{"model": "contrastive image-text model", "dataset": "regions of photos with short descriptions (Visual Genome)", "train_examples": 203450, "image_size": 64, "crop_scale_min": 0.5, "horizontal_flip": true, "translate": 0.06, "tokenizer": "word", "vocab_size": 6471, "loss": "sigmoid", "embed_dim": 384, "encoder_arch": "convformer", "encoder_norm": "layernorm", "encoder_norm_position": "pre", "encoder_activation": "geglu", "encoder_parallel_block": false, "encoder_moe": "expert_choice", "encoder_drop_path": 0.05, "encoder_num_experts": 8, "encoder_moe_every": 1, "encoder_expert_mlp_ratio": 0.5, "encoder_experts_per_token": 2, "encoder_shared_expert": false, "encoder_patch_size": [4, 4], "encoder_conv_stem": false, "encoder_depths": [2, 3, 3], "encoder_widths": [80, 160, 320], "encoder_kernel_size": 5, "text_encoder_causal": false, "text_encoder_width": 256, "text_encoder_layers": 6, "text_encoder_norm": "layernorm", "text_encoder_norm_position": "pre", "text_encoder_activation": "squared_relu", "text_encoder_mlp_ratio": 4, "text_encoder_head_dim": 64, "text_encoder_fused_qkv": false, "text_encoder_bias": "qkv", "text_encoder_qk_norm": true, "text_encoder_parallel_block": false, "text_encoder_inner_norm": false, "text_encoder_moe": "expert_choice", "text_encoder_kv_group_size": 2, "text_encoder_num_experts": 16, "text_encoder_moe_every": 2, "text_encoder_expert_mlp_ratio": 0.5, "text_encoder_experts_per_token": 1, "text_encoder_shared_expert": false, "text_encoder_positions": "learned", "residual_init": "none", "optimizer": "muon", "muon_scale": "original", "lr": 0.021, "momentum": 0.98, "nesterov": true, "orthogonalizer": "polar_express", "adamw_lr_other_params": 0.0015, "grad_clip": 0.5, "steps": 4100, "batch_size": 128, "epochs": 2.6, "lr_schedule": "cosine", "final_lr_fraction": 0, "warmup_steps": 120, "weight_decay": 0.03, "adamw_weight_decay_other_params": 0.01}
Rows from block 4 of the image encoder of a small contrastive image-text model, named by matrix and row number. Rows with one number within an expert belong to one neuron, the router's apart. Each number is 128 + 32 x the weight over its row's rms, rounded and kept within 0 to 255. All counts start at 0. Numbers have three digits each. After the name is the row's rms in percent of the matrix's.
Before each expert's rows are labels from the 100 images, of 14976, where the router gives the expert most weight on average: "responds to" is what is common among them. Only what is clearly more common there than usual is listed. The data: regions of photos with short descriptions (Visual Genome). In brackets: how many of the 100, against the usual share in percent.
# router: router (encoder.blocks.4.mlp.router.weight, 8x160, trained with AdamW), inputs 0-159
# gate: expert gate (encoder.blocks.4.mlp.gate, 8x80x160), inputs 0-159
# up: expert up (encoder.blocks.4.mlp.up, 8x80x160), inputs 0-159
# down: expert down (encoder.blocks.4.mlp.down, 8x160x80, transposed), outputs 0-159

# expert 3
responds to: text has "sheep" (27 vs 0.7); text has "elephant" (27 vs 1.3)
router.3 087:085134132136126186130140108159200163154124205170161145114124089144127113081162144144165121135122073145104141124102120126145155136127124112120154137072095125167130164186081106194132122126192101167170137069100113210160069064099120101114054169128098168139126103120157114133117168136098105150116102188119089098104146127143052132075171127099111093134099175130123104117168123114147085098104142120098105118077160175134150127068145097195112128093157145179125110120144198082136129157078129
gate.9 096:086125173145203152141105123148123134090169120110161143096139122117144181115049151215138104173174056057094169187204147187132085160173128129144164113127163123088118127091125101079149150124116085145133107169101067082120085145091145103107125092142092169139140098112106099168156078118172107106149129107098123095099143121097192144116156093137135131105142088081149129168103088114137086099153106131086142122106124157193199127154135160162133128103123095099118089165171132147159120079143147
up.9 093:122099122181076116137160122173121137151100122201085115197123129151105065129104111081143186062129163166182123105140062121070139165079087083064145106138094108119126125068129102149143115106122127204173117109107207112138159144194137161108149133164087093136123135145087151117154083093149127096167133128163150084141140143142121102144124122093155136138105150159162103101124178137075132155126071139186133126117149135145093111126125129174169076135088167191111167068149179129129069116149131
down.9 089:136175183129146111106101097118104072179115132109119100104148094114126130177174134161100085148145175070112201134062105111131078090157154191130141128145176170057170156059143159191184044145145136119104148144106155161113126127105082168165086127135092109093146088113165074104064129148189074131138140127196147146140164116121097113100163167107107133129094141122152172128090157108135171109113140104127089140121122113121086130089093153124186135194095170105122124158144109147099134085131132
gate.10 100:151167133132095182150114100092138119150104161128116152155172145090144131187124141106164096160156101159106076142077073138116156130115100190174109082155146162121045157158149100162142102107155130126108101195155113144127080217115179033178167141127085164134132049131123086174113100049107112111147120110150114051127134137090119144136118166084124142122145128166134107132122121176151142058079145128149138151148063110139148170106134122097092153136148081139093112132137170122178130141132093
up.10 100:132084162152209110107099162188133132091125131121122086037105150129107097118130091152139164129118141122140155101119160167117140102132224118085183190091107106144120148107173125083092123140134105124159144082108149121112196061069111208089096122099136113125118159139130110138157104141160110107145194148106112157151128152179102092078146082158145077144108104065166200119138134089122117116171116117152172115138161115071097127168102154145182084084143142083161139131147103163114140105085148
down.10 103:118094103142131169158149153151143127158055087093072171115112135135142175125141076073167109187103109177139117045092136116141096119126110136153163108137134186093136125138123084086118132097169203155166133183145133102138186147133105124057127150132118146117117207110109064150142121116174143106118127164088130175132134079147158133126163101145128169121109141074125164157094104105183174140175094131135113160125157099108115104101143154137133055145149102154108161118066196035090127088145123
gate.11 083:135149122107112146117160077114113110143113174100137153136126222202139111185160127104136061170067071098141130139119162097160117106161139096181159149142103118109149134083133142194156163137120115148165093097094156129134052154119092171100170114125153159126188155141177115083110156098089126133103114102161080129098125108123180051138174132153136082133108181066164136116079136121112131092151153125171116141177172140132074086099181151072103102105175131069066140116130106157117126132116153
up.11 092:111170113087153187076159128150125161184117113114131108153169145084167107130125056116171049203066095127125119109125198101211098105118112110174136163131165146147132121168143123135092121110163153135156102108121176146117095171054118151147158169086127097140145098109128152179140191114144098138118102088146093153166081128127095121173090143078174136100151183092113130115135090129119134104200103078177146180136101121161124075101139155097141124114157135092123086115116131138132070103159073
down.11 086:136095078158151097110118076161093133095097073166186113193154097116149110135086133110137161162213166149164083147115091080106157167157112164162150186140143132137149138088148168176135175127124185123077118152155081133097169113140136173122140125146113182100125102149177131080114150115122139110190122113117058067100177139164132113085121163110121099186128118102143084111089095190146130127104144112090106158135072142079138128069064111093149143101176077158115172097143078121147131122121088
gate.12 095:154096119130126103156099126157146112120154089191085109146104140106138084149173090143124187123116072141120132127069060165158150124147167153115165089129076205123179116112163126124181187134139063140176113129096192099195179159166163170106118181109139149105109098116144126114114127112095097108057165157170114127108102108100114154089192170117117103146092153079109164092127136153133069124143132112159114120154176161133108108140088048117102163102127085101133091105076142130159156170121068
up.12 091:111158102141189105078141116138135126165083146078122159074158169139068149119129100132161090108156150113048150121121136150074125181094118131138123102075159067128094130180130105127158123095117161125111149126154069135100159075103097056136133102162111069135133136113119150140123092146120133113208108090128119163165159125148146133102067145168157136100181099161110159186114090103079159114163167089186111135141137131130132147142172197153145126188146127091097110186168126148131076037146167
down.12 097:134124135119116157053109166107152097150124138169081163142114084140100139084129098062156126116084116137131169165174200090096136152159137145184117192130142163117088145108107120110122100120167074100097124160187096139108131127139180173114135091112104152092141100100133162189171087068184141141148193126131144120136121029163132157135090150156154125163096137121063124164113139147134153089086129116173095079146122143186087140189102147147128106111127075199123119075121088132109119123142063
gate.13 105:147108130122060164115114164084141151145167150129097133186122096094160182190128157097088109084107123191133130127093115092168114125151119151172162139103141136130185093048095121127137190137101137122075075105144140117146095145137169088157150166129132152145135178111192155148195178139091120224149140104098077116123148139118062160117106107078075133120125125158092118117126132176126068139098131145140118128115129131082082158104136060174110133081063156103141190137104184127123101113103156
up.13 107:131119107136175104130153087151131118122041113114172121094110136144094075088144139143132123168179117060157122095181128192110132091078126109088141136182136119077108151174110102129115054121185127113150194191117116097127139115122103130093137103160132132085120122119102127130073056100204118076132146137183200113119092135150159116135129149180184094126147116104146114153096128090120189109107130134135129124152156108193135111143144174082182140175196102154102072086172084150145113150133121
down.13 112:117102120125146164123135156065128085163077154115177196099112131141141215144141182181139071122194127184159110108081069114126106169161135101145122079187154105121113144156134085202144105089106127141075130096076067104136131121135071126120153165105149152166102093142104132098110107163104142151104100120106134107168110139093105106140142134197132101094130157153133145159144107086099101109225116128178085171148125148165103147098085165186166119123104147137101108130133099126175090067097132
gate.14 117:048125111071167132068101087160107146098113137130130116158140101130064139112193110123118125098107099131165147158148088219214177136168134143147123155112073117133134126111090145153131111089151098140114115102145158151084178132151133135157167110167131140102153077144174161082142153111118125175102147098101132097066052121145121156091154106146114154137111101096117073186130181107130133121063143084109118091085059168176156141149140119116134065135170159135149155178096152114151179185106135
up.14 114:154105102097129148151170163189140159110049138111159165093107171156145069139106126064119070144084170093111130145076201081096158144120136205085117114160092068099093118121148143110118194133156149093122094180107153073164114173108073106173143132098165113169114169101070112135104112134125115129114095091117079118160136163132150133139092135136190185109151114151115122096158117092132117181135128112105137153184102137120136181137072149094118163167111133104128143087188186142125143077167130
down.14 110:120161131143069174126132112194071150141190172142107101149148134160136116088081126121088150128168125083168136203052133156143124116148131158138087130109126097129132163127138129102098118127073086178106069136116088150149098166078053129161124140103182140131097132106106091196116140149112136111132094130091119147074160099108131199064147076126109151119163106095142121117164081137152126130169182144052147161127150178092175117104159141128080136149143117147104204142159103088129115181144071

# expert 1
responds to: text has "sign" (50 vs 2); text has "red" (34 vs 4.1); text has "stop" (31 vs 0.4)
router.1 095:120096149188175076214159121174154120052139100113112137086072102066124106170112152130113147155107110077115082126099178130073103119118167143124173130176094132077112171106166094106138116129131137158102129154117113091113167091153161128123138083102124108092144091185131090065170139122154174168145138080158107134079111181156101065158112199138129136116202155091109153113102092106093142120143091135117169111109096115124135150175101138122122075123163107120120117171135161155163125041159092
gate.9 104:128059151117139136100157104118120142118163105086115113190166077144126098060140131096086122169076140151162094101144107168085165173180105135174123128081096150126118237105174106108122115069123117115156092108145103144109169159107143104155168180158121099154138084114159144142085146157090130103174074114122152135143110202137119070132148162098131133133079070114099141148122151136071179136103180106174130133176165137134094102153157149143112099119121170137132076185146101089140178071176093
up.9 103:164154134226159149096114125127167128090126152166120131141124086094179133089141110158112094173100136103115123139093145130121117139142107154176132086177126128055124151110125165126115140106144090201146089142079109133110111172144091107144096158150131111104102047077149127107137114140144176125102085101169140155059130182140106093157104157097145151168120136096130091108112123159128145200042180151139115119130121091136114149090209129120120090095138194154117134177211105057109151153153075
down.9 100:114115068097135142135091098129175124121180074095131144005148098190124088081113125089187205096165157160117149158082135131135144182146097143136086129136175102080152059103125148099175077093128171147089143106162117116138155122107135093110105124142213173186187150133135143138127152128162108106125102161148097125073169135190163133149170167111164108122108117128124119082108178121085101149140117104124101106089140173098129121177115119099072108135130098151167085109104127153123153156112152
gate.10 103:130158172185087169154064185118038128125141123121085107151109178144154142141115161150103134181143113115137085062134119132146155121153136127125131185136090095164105115113153159114094108149133172105138061136165080143173125132169146129126174105130138129083068174176111159125114124138123140115156097101143126083115059079141154138100141140111129143111117149092131204159107074107080151127167195144079057128124134118170108124139121072105089174069153128165118056168190142109078141148155155
up.10 102:179152141113091174121086131104090150159187100126128076177142147144153098071088116106070128164164141059144117159115131108145090122110117119111156150147141118154111114174183173128142100146168178094130099131152026124141176112118144173110149109161127144073108100110094149152125102136074123134177039079178149141143035120078135152123194172088149190104120132118152150189125089095095155133139130135161083148195111096151087135097153095118114133127137125152148120122165155104126127101180138
down.10 103:186115094088137095122127049111175146178094169142130161144089126147149077139119068111105175115057161159122161169158157095082125163096104091125121125132127099174119139134213110112144068096104168123135196127107112140134152152140105106188152119130114149086109140109142120121109139123120135133145151103080152085118099056188081119066141147137120134156084138151093087099210139178160147152157095147118124158178141173129145150089125171094173118135136126130136184068123136091068119087194119
gate.11 111:137181152133155167076103240103174073126059123098142143148135163129203106131121172118128118129135110164130068109128141166061185114129136127104155108120143148129106098125112123096118077132090135149106161119082117135179115110145154034142179096060127134143106128170105127116111121132129164073115099084175109170150173118119152085116142106129130178148182091129160196150097143114078115142144080090122106126091121120153139144174162167164164149153103161112135128146051098143098061139156133
up.11 102:224158174151174174111106205099154094163060136118160104157132162119145156122088142097145087202122126163097092116107168159093148116085175148149143115132143156107129136122107080128113094095147118202091085121094109137127135138149213069140163071060156094113133061092119121135117123141124179094078157123152121152119179101128110098125169132106137132111153111148152105114078209154097094141162078132111149130093081079139124100161179133110109114135143162115146141137112143175096084117153169
down.11 106:154122177126089112140132139129134095133133116104139128123145131155185087168094107157163127068148147091117138152121105127138093126097124096108172109137133120155167091113119144171088093133129077058095136104141140113172085116132200141134178152184156156078211139152192121129138205115136021084147121185151076149164113112179119126117139135177131072115134128124169161088169166124123113095079092100089085085118088147164128065144117102161149157102204119102151098128113151130159097114069120
gate.12 100:117079083125126165118159091131137122092148128073103127108149126124169092133161065109237093149114098167108104078101168140173105105159094161186141094171157133096147133125085105154113153167161121054089125162177181133103081117125172097079154107133131139109123157124105133082148142130162150141145125161143133179102100043125155111147149133131166126143103133142120118151103156118148123065181090099195134060090077104128154128106147142101168192129096125185082104138105073188170150112132139
up.12 092:168131123161164135139126156121158142155158151172117111134137093144130131157106146131041065101171117092117122148150130149104167129089110078080153138089093128195165116106173168098164144111045129160111117092072076119139136129188136200123140129112092135124125144128166101144135168139110137136114135073146117077112193171131101119101096169104123140134132134144099164137105103125116153176089152097091111182184134185180115162163112082218126044096112108129155113109146161096108038143092120
down.12 097:098144129087087119106162116101184087098145117154097150140126157133108090145136134103180084115118152132117109170129146138118038093166153185102103174091107230167183120099162129121128158197153099132151059130156160120185119152104185122135147135187072154126149136159120117106175066174070138161104094148123161094152129148078177118120099103139149043142093121108146102116104125131144142140112141146108145131120122125120133143146112096141141125126147065126154186086080116138119096197089045
gate.13 061:082083152176108142088139150114122077117100137105167110168112110112115191139223092115093118123134119074119154092121075141105111100098153126091175178103145079090153096148151165162113080069114091103118070134063084111079123135208169182133178138156181157161122078155077136083145098140135098093145108159145142090142162134149151085091159158087132168159147128127153145148097132155167132130178109153148147098180156083174160165154160182098145137161152087119083139111104093141093136140142117
up.13 074:113078111042096165171081136155147090190052094101137145086140116137089140166129135091154104104131149087165133117095115171091123160081098141108133173132171145144182125128056145098156140105108124097124115172141147119048111128120187087101188167099117175096061092068173114129129158133134141170143088134135131168120147085119141121102129153199106094127145097120145157145128178129126056162131154110127147175131170168135139122147163093134157095109149181145115167115172089162153050126148115
down.13 075:118113067093102084162160217122116152196174086146088120138160131102117143103119109137120112152154145127087085102136068111166167154179133117149085118173093098045140105108126141166148125129079101117151132100137164094109104051187097128118174076152127100102139117089083166130094120114109146119126111125143172181067147171113181161137159172157089146109171110178120105165137098111094118090115161168058169136144185130146145078150160147122151135107125179088164138174119154091170161114095105
gate.14 104:057118129154128120132208100117162127155092142112093122116156156175154128112141142138085118120138170133150134136137157154104176155102134161060194135113160121084113089101134136153112086129159123082102162152101085178158118144110101150078160167072087101156155118153126074144072066092137065107074152178106125139133139122095100105169136194096169202186107088151169133151152125183112115137085122177106083148152120064129083138143137107185097159142111144159123108138097082105100165160135062
up.14 109:102126116169149083084157097143160076141131113161111151119152172112064131057126130134111148102154120113133159121156099072084103122167175106152137181116139088070130126048124145064087097140110133100054146099137148181156130078167097167069105165117092124118115179102088156161102164157144131127153144128145170127163069153122120116128154159112146164115090118155186108132082147097140082158115096191070134160110182118133126130143135141164086190138133150175099120125123190115114170049154178
down.14 103:134118119131109152110164124147173092132168137071105158051041168149102183107115143085153085096105173143166161122162152108093105094164134160129158134099107150200100140163106117112111117150120098151108114164081089068116130153161053117133091076122150197104174159134193227136131132173132118115148093136133112158097097068107106108151143156146144087140101120075149113169108131123117133132100143094126104110094117090183166099147123184073129165156153137178139209129135102138120121147127081

# expert 2
responds to: text has "man" (37 vs 8.2)
router.2 104:142118149090150157116140160153151208135145109112153110077153155149056182150127115067160161093099170127194122082134089080141143104101158148132134163115099144076114081180162088121164165181106138067106179092153140085178150101109082122105116139082091104182180173074121099186094164122164147140136159147113102080120114073117179113123105162167131114123138131153149113122170142166102147147095153073119104102079138124195107119084110058119140129114163170125130125158128064086135137165115132
gate.9 086:179075106158137153119157068145080073108059130053116117115070111127128173110161102155091069138084131138112152144087046114106097136127100160159124134195096183087161101200116145129147154157148164115133170212098156116105149108131128135091199142097106071166132193105106137179085101095102139079200111177172130122109103120174132111090172095107158125192107107135169096154156118104107124135148123139162151142174113142150132113126086124112107132100159075135125146146155138129148134148132124
up.9 090:070157134121140129097110153137124123130135165145106124105140140040126168157132137112177100102072065166203162094136085117149134108075158066157151173094095155132131093112086160079151087147119116140189135116147152102135051138107149150119136147165142104085119146089111166190139126151101141163156118140138095119085141178144106068160096113145103214123105185152165101056113109108128116153091165140182095125123080150103179136109116154139089126128145183189119137123131116168147132041152154
down.9 090:115095063143135106096082177136140085126197129117203120104073096093150173131141086154115110098143133119135121138121150109161153089159224081138137170124148152115163112136122154139197163143169103164132118082179092120119154133161147153149144062164125111100112144088118142137115136143101173129158090192166161196189116116126112094125145129106159191105150110083088056193119119154126081107113165144131120135108134128080151134146106062112123119111129147127129081052087086132147167114070085
gate.10 100:105139173174126163113138158153077138127101128186157103136135169157082102140143152111100120088087121151135147191101231161176154078162175195121153112142120067036117178097127124173111104125117099160123089118157143089121120061121163134161101117194132131183122169115094139156160098124122143128092140090137092143100163102060144093082115166119135120100097158195124122087135135149111123128170100127090092094073105155118106092133116106148122162159127145048148162136127145075122137152088179
up.10 096:135082143077169116137119145113092129134134183175124089154170134156134155133182173103175120152083123159162151192132128140089094110108127160169135132120135110146143199120099072103106072108132075163135112012131164095154158054191138120139193158117202109144107166133111109122140145110128098136183103104134117084153122110117142118133100159077105120097094120156069119126118100125205127126103131156143157129068194132101110118134155131188147124112210128132087135135060102120129097134117094
down.10 098:077174154111104108218152137138097103080139147131121106138137128140124125119093146144084090167056153171038113163086157146182144128104140063113162102132076050076100166229112127141139152120141137120169106131092103170154118168088157113117111099205131159148156154120116143131160091130130087182094152138124178145097155177128186129146105090084156135156100126085138053158125115120097165109125126157109111136162151163155168109142129122155143079112151095125067117132162079100144121096127120
gate.11 110:118085097147134126133085138102132082150110120148142070094139191115086106116139129143134130156124151083157157074137158106155083144165113186127083045133161110099132174072149131088111135110137130125093139124147115143163143152158089149016174101148166058129183164151150178207142111133133110113182164130185142124172153110106175112149133153121095111131123142146190141138133130104137113146139121111107062100145142072156160116063140106126073158126140198150092099143108094087125070119118197
up.11 107:136173192098138125155168097091113141083130108191151203167118085148157198146160101127080134115116102119105168137119113162111177156108142092126149189093126173125131087114125139176126121135103111064148117162139132086114154155101189114226114129139098198088109108110099115045128104127110109161115118109090121150124140152136126151163135099158122194089135115155064136097119157152083143108068076130143148141119148180094098098179095169148156121135082066068156111098113122150153155134147076
down.11 106:125071167193095106139162086103154147100171104120161126136123084136183056082069101154081188143201092125168137118084115130164112141091105103161116107133140122160186131175137114153119142133143094158082136113091073151158136156080122129117111151158185078098126071074133171218115191156145155118133134059187120192112117095115162087092127148149135155138176112150130124094149110174104077174144155151120105135098087089119083162117127118100152109105110122140080114133159112166140139118113162
gate.12 101:110108142126112142083070189141146114159080126113091086140108161089149179207104087156138057094161128116159182142134098093106080153162140109101128098133107146104137126099143165150099150117145173092114132110085119139172049108125173175124212078152176111142168166095172160100182109110163143110166136116127110082207117124114132087154117138059093113139106126090121131121167111124141112208126084094197135151102155152140112092115158109093168104117109109099119132166198110134139147143080146
up.12 108:131175125160103120169167086104126141098188125201160144150127097180067083065137221124111144116128163121106069096097152162127172102095138112119077148135140115136156135181181108117148142145141083164118119129166102163071201095154109079146080135082087169088114105163079082110109121108086125159089096164130112152095120142125113169102154108173171158121160137158122120125120114155123147081144191133102130102141125110112130179161141182172058138130155122066134118070098127123133080132176091
down.12 110:145140160130133129113155148155124132122148087132098179171166160095150110112129153084117114065120003113134173093175110124108088120052100141130174094101153146143147122154108159127057097129161158123149154139168139039121137136172112157084133167136186139188112094084104130085095136115112157110118146134157155162150199158129176099127126129123129229167131145131131098141071140182123123122134084149163146132125138075161161112088114149144124054136084071132115114075122104089154147114132127
gate.13 096:117098147116107126149174163115106122118142113088075089102119043138180120145136110127141090103091126157071146054114130075138099100157135071113149165111098147075193190160124103099087126057135153120161104124163121152141159141157163094153132093145169127119165115141108125152070085116132090139151118126069145132183147158058129184162166163154096150155119062156121164212154067126127099097124141147165125193157133134154153143152105081119110149098202148132125130126097108168114129128178177
up.13 094:100111094144157152182089063154130166131135090076108171135129141054090117149123109088082098104157117137166140166123180108148066097134133174089157123146157127149104062137125119079129210197119168131102116141109103145123129154079044108130144105110122149142095109168124130149174185095108140105132151136156138168127095095219149074125111149114161136170195131127149110109079182138130136122091077102073099089164137137127149140112150141147184168129124113144165101102089123129102170119167053
down.13 107:098151189069110217128185124134172132124129179118149186093140102090124126080121173078125134131152121132127189116071090128128200077142097133122192083086135160167099180080154125103091109150077157128165193075087120110098143141096114125102142139118131167104162143102167115078088125161156107166137125151138133080153129128144131093132139089159131123092068115095145142137107164176099175165158083128123082162128148147112129210146099134164094118130090182115133113145093086102114147158063103
gate.14 108:108105116110112119149113159163133123158120159086139051108096089119117146090072119107113182099117140127149156162131135153135140113161171071186130149166094114112141139148090190107210143102123111128060225095082189084115119109074163135118068076131119114177156190123136127113103098109106158111111117094143157204134094138153120119126146112102080059147133157105118133159146165192126134077078193144142096126136090138124154089164133097141166076183114114134179155119132193142127113119135102
up.14 098:109096154095174028138104109111160112154118163079142096154127096159096174176175158139181162119194161125157073077140097195112093142157109166122149125128143173126159123129184045132135113157097203051138098124119114118183093135144162108165167130137137118107148117155119125130111098158125137121210163152130082123124109164073135150136159080130110123073092132126145181092131155124078126191106107105139146155100159112134121100181136127139139123121108099107095097099058115081110119072155100
down.14 106:121151111106121150104154163182109100203101127147182103107160094160105136193113145150144143175085173103159114070186111081138128122126197147128187144168162082092153099075102101119078168109158111032138112156137181146111056095143141162170142143127138107087126100136141129110171146091119164129132158078142131109128119087121141142115157105130147130133148100079146193108161059078122148158096134150081118089119094089158143169111096053115127114145172116114146097123203157132130099084168124

# expert 7
responds to: text has "brown" (29 vs 3.9); text has "horse" (26 vs 1.6)
router.7 085:120109093116113134132066117136192105127163121135089073100105085119161123156137139125126186138109099184134098163150162141110130126141154138135105098153087135061117135126144077128160158108133180049129185138033142133096093163188124174115151152128165108145190168130084090091186129101154145103135149101110128144140166105173112064121102139191078084125145092127165144095177083154164162167215144126130125133104134148157154145155176152079136171138093126185107151170107139099183145101101133
gate.9 081:125124114159090137082093123134077127083156126085110113180118097104132130145169165146081119132121194084112078102126124170117108098175145092153085114121191082158108114116103152133100160152179115154121129167063155112106136189136103162104127134110089099150147110094155105106180138106188068086106134169156082183178235143112145109110133132119134099107102136123159116133106105143134078164166128057170068111088109152167118167170129084195159106138186159119110107197111151106113141167146125
up.9 088:102110170183170149109188104113102137122141137158142132131154140120071115118105164112130206100117110154149079115115157197133125163115109159108152117082099201102183100128172094127165080119136133164151174071155144110122136070140128100099088143128086159134075130066123134095110162123140093159135114195154146080055105137114113082151136119155138172129125198114130135167139106114180148114110121077107111099128118101073135041134122219133159141083094148165197146083109130154155138108129091
down.9 097:134176178093096150129182146128106178139116146118127129119083112129130158153139124108142078102046141123121134099143210155133125185094151089119116123145133131119077108168146144091136108113100114058142091162095125092104156122096165161156078137209167101110184144109130122087174166134160129055096104130177153140114131146164094142161142106144114144044102087187112123165140091121130192074117108154104181076096056108124115170118094151146129123143132114113148190088155108117183178100170112
gate.10 096:125157116130144073108149113184133094086061103107098101183131093115078094157154152116143134095147068101161141107164079124090060137141074120183112101137164144124090090080130117106106143096135105131130166169099140153099089174185192064131146111118133155108072099171157140166132139207165094099186172182085133106118126162149078143122150144131103134137186133156106103176109134114155105067118138177098141078158137118181144097066147122159114133166112145178105131170082124169104145136125173
up.10 091:106199131122112156118126097141124059132124176106112085136110178165135158082081176185104144200079106136131088134115089192130088162107149141165131142140118153110081080075140158147107122106182117108157123089197151172141090161144172102125127138089167122120119183105108131139184158138161132127131065102143145125057130135159106167127139108157100083124141118117149118156205099110130095114086194125119153091131127104162136111122140067109126132090099165090102147192044186101100107084126145
down.10 099:109114076136199116098100074063175217049101098069127095131107109085102163182109113100186089101071082160135102136112117134139083136162123162134137105164123119103107111190093149115130152136192153133142169131075165103153132122095138126138180142125091136125125095141132135133154158128069154183162119118122115128163153158161120136141097157112140143151118184155082164083155174115130115090041203163110145117181142121090164116124115144120131147091085089144126131194109162167127142116079119
gate.11 097:066093134134143180122125074118113151135110107081121082127121155146151079104145083106145136075092150166187164103111194123106149177102122165132165098105144185118162070149175054108129130103144126144169138142162152136125120146170158157109125155139149138205084139169119149135160165117150122139151091148170113168029138124110102053127127134128158147120114140169083187128057093067101170109150103064093184104088170142083094118120108129097095145131181137165130103115151126149095133099108090
up.11 105:111114142090109051133118145127159097097160126145158136167090072090067154137139088155104123079128057126117155120174108115096115138149136061168142112159152085104178191135116167134153055164120098110107214118108101112072183085125150098179111131160154136103159124158135145098099104139083088124103170072128122091174149161102150195123113153138117150079091104149182157126199132153115105115112167131133126136140110119100121148186152099152113163165152127115162105126081115139160189165061173
down.11 099:110140164181125138087137195074116176105098172081098148108150153145145139140157134134103143154126115108118083121167153138183143123176095093069139123128166103146069093167151163138160177154151110188124171155117087106102148138220080101159149192087117123121080123143141111099110099142100116059158077077117130124108153160135128081088134163132143063162094174073180145080097109150150141157140078144142098096148089120168060111131112124110098177145136133147136118145141121133156043134171085
gate.12 103:125149145128200156174053160139068096119173131124116112170156054115127166134148073119133087114151101075131137132157140146145116085164100162167143093110147121102167108112123128132135120137122077159137114079096160100211062126143149157144176142093087139088134143159125118163109144132099140104130139102105155083087196194138067130150102155105104093173137155157109123146148160097151109095169126144142106081145050166098174142087091128122139216106073104134135113142074182122191121093149146
up.12 105:155135153151074180086138121147217121173112129105160188121107109113089052094114202146129146120128166154140076109136152119101170158105109128136140151080118146160095110137179086084160062108137173120126106137163094103061116113141172136129107113127109155096139110148164166121176096095099159135122130131128143131129116047101183109131171153131162171100092142108097088125080131159164158137082124082126049200149127145134174106088146142095071137196097087109103107142153149163084159162144150
down.12 099:129168035160124111085137122150106122132164152172099063147154146129114116149111147132112156076140147089136139104104080147121107201169108130168120153141207126149134106116194176153139084052135115136093093159146106174137147121109181091129130165167127162095079135139130140168063107072104099103175111148174057150113102126055089174111125129147122067158107100086137090156172138115147081101072102121168110170096147138212113117137129137122117195124127138147160085125164128128100150150116137
gate.13 113:192155142130153127132159124171117069102137158115112076180125153120141088086129156183175142134249115171136066150125147122126156091151146122115139133108164100091116077165132166166152112116119168154053079113124122131087099112129117100137125126100125125093165116174096119140125165109072094164143109160111132147083160116096113145139169120085128101138145092117155140111115114107103084175149126113102123157117121139084115113170158168191176190015070098153102094153109164068121116181152142
up.13 116:156112134132121119157124158111120096136119181091107046212124110130095132146093174185127202125158127106080071108112104139191120150131119112114075135129171112142134122106110147096165045126094117142085156194163146123126158088137165111076120125093078129124146124116178146148088127152139075153121156153077144089180126177151137126168135138111116116101072117192105099057167061126085141131111069139136139135160134115111121103132200094171161182151126170172123126139078155123138144144059116
down.13 111:110147087142120070134083186170134089112096145182117090137089138081181143133151086169090075127172117138078186096149109081146044120150078154140144147115168109145091159114152102168129122090164129104142154063179144141128164109120113120151134101125123182084122136141126158152140138095130162180145116075089149137148097066150112099156120153097176139161108138135095155095140141126149124221119085071180116132186143145123139123119162124141128211194115104086080119132142085156132072098147085
gate.14 109:204113112135137091164029172129136134100142138164125115157116161077096085127107133136132164100098171139136192163133092136105130123125177169167151172129121138140110115145158129131093134106104133120126090114122147154130124157117082184119148142096090127123104149095132110147128118130051087167125149190086074166157148154115178165113115077074124118133116102099169121133190191188146099044051141083122106062124156075131182136118133121116213132145070113124098104125144100088132144177142120
up.14 106:171157104114132132150056158113097138132150149133062126199172176086076161121109119147171133111093204111135167109132083129100119155165129210097128170133123137111114068151146141144126153143066152158082099125131136154166084200152085182121089117117112127140165111121119096192116138149126109161129127152088107175168159143055115134159142115058093137109104088151113131119138184183094120122085133075138141051084139110154167124074138114141171157129130146102083136113128127064096134163082123
down.14 103:167119145129202084142112103116163136140161092122086063131136160127134127141110122151107062131103136097146056086110186135148165128126120115107141169089122154149113160132089150092185152150130149147181057157162102123144209123125080137119120141127113092105112140127131153114110113106128092146224103174142077100090148129096185138102164114105155116196121140063057106129218118109120132158115109086131162144175135158106121147112146096187116097118092131149171144119139112182039131104149090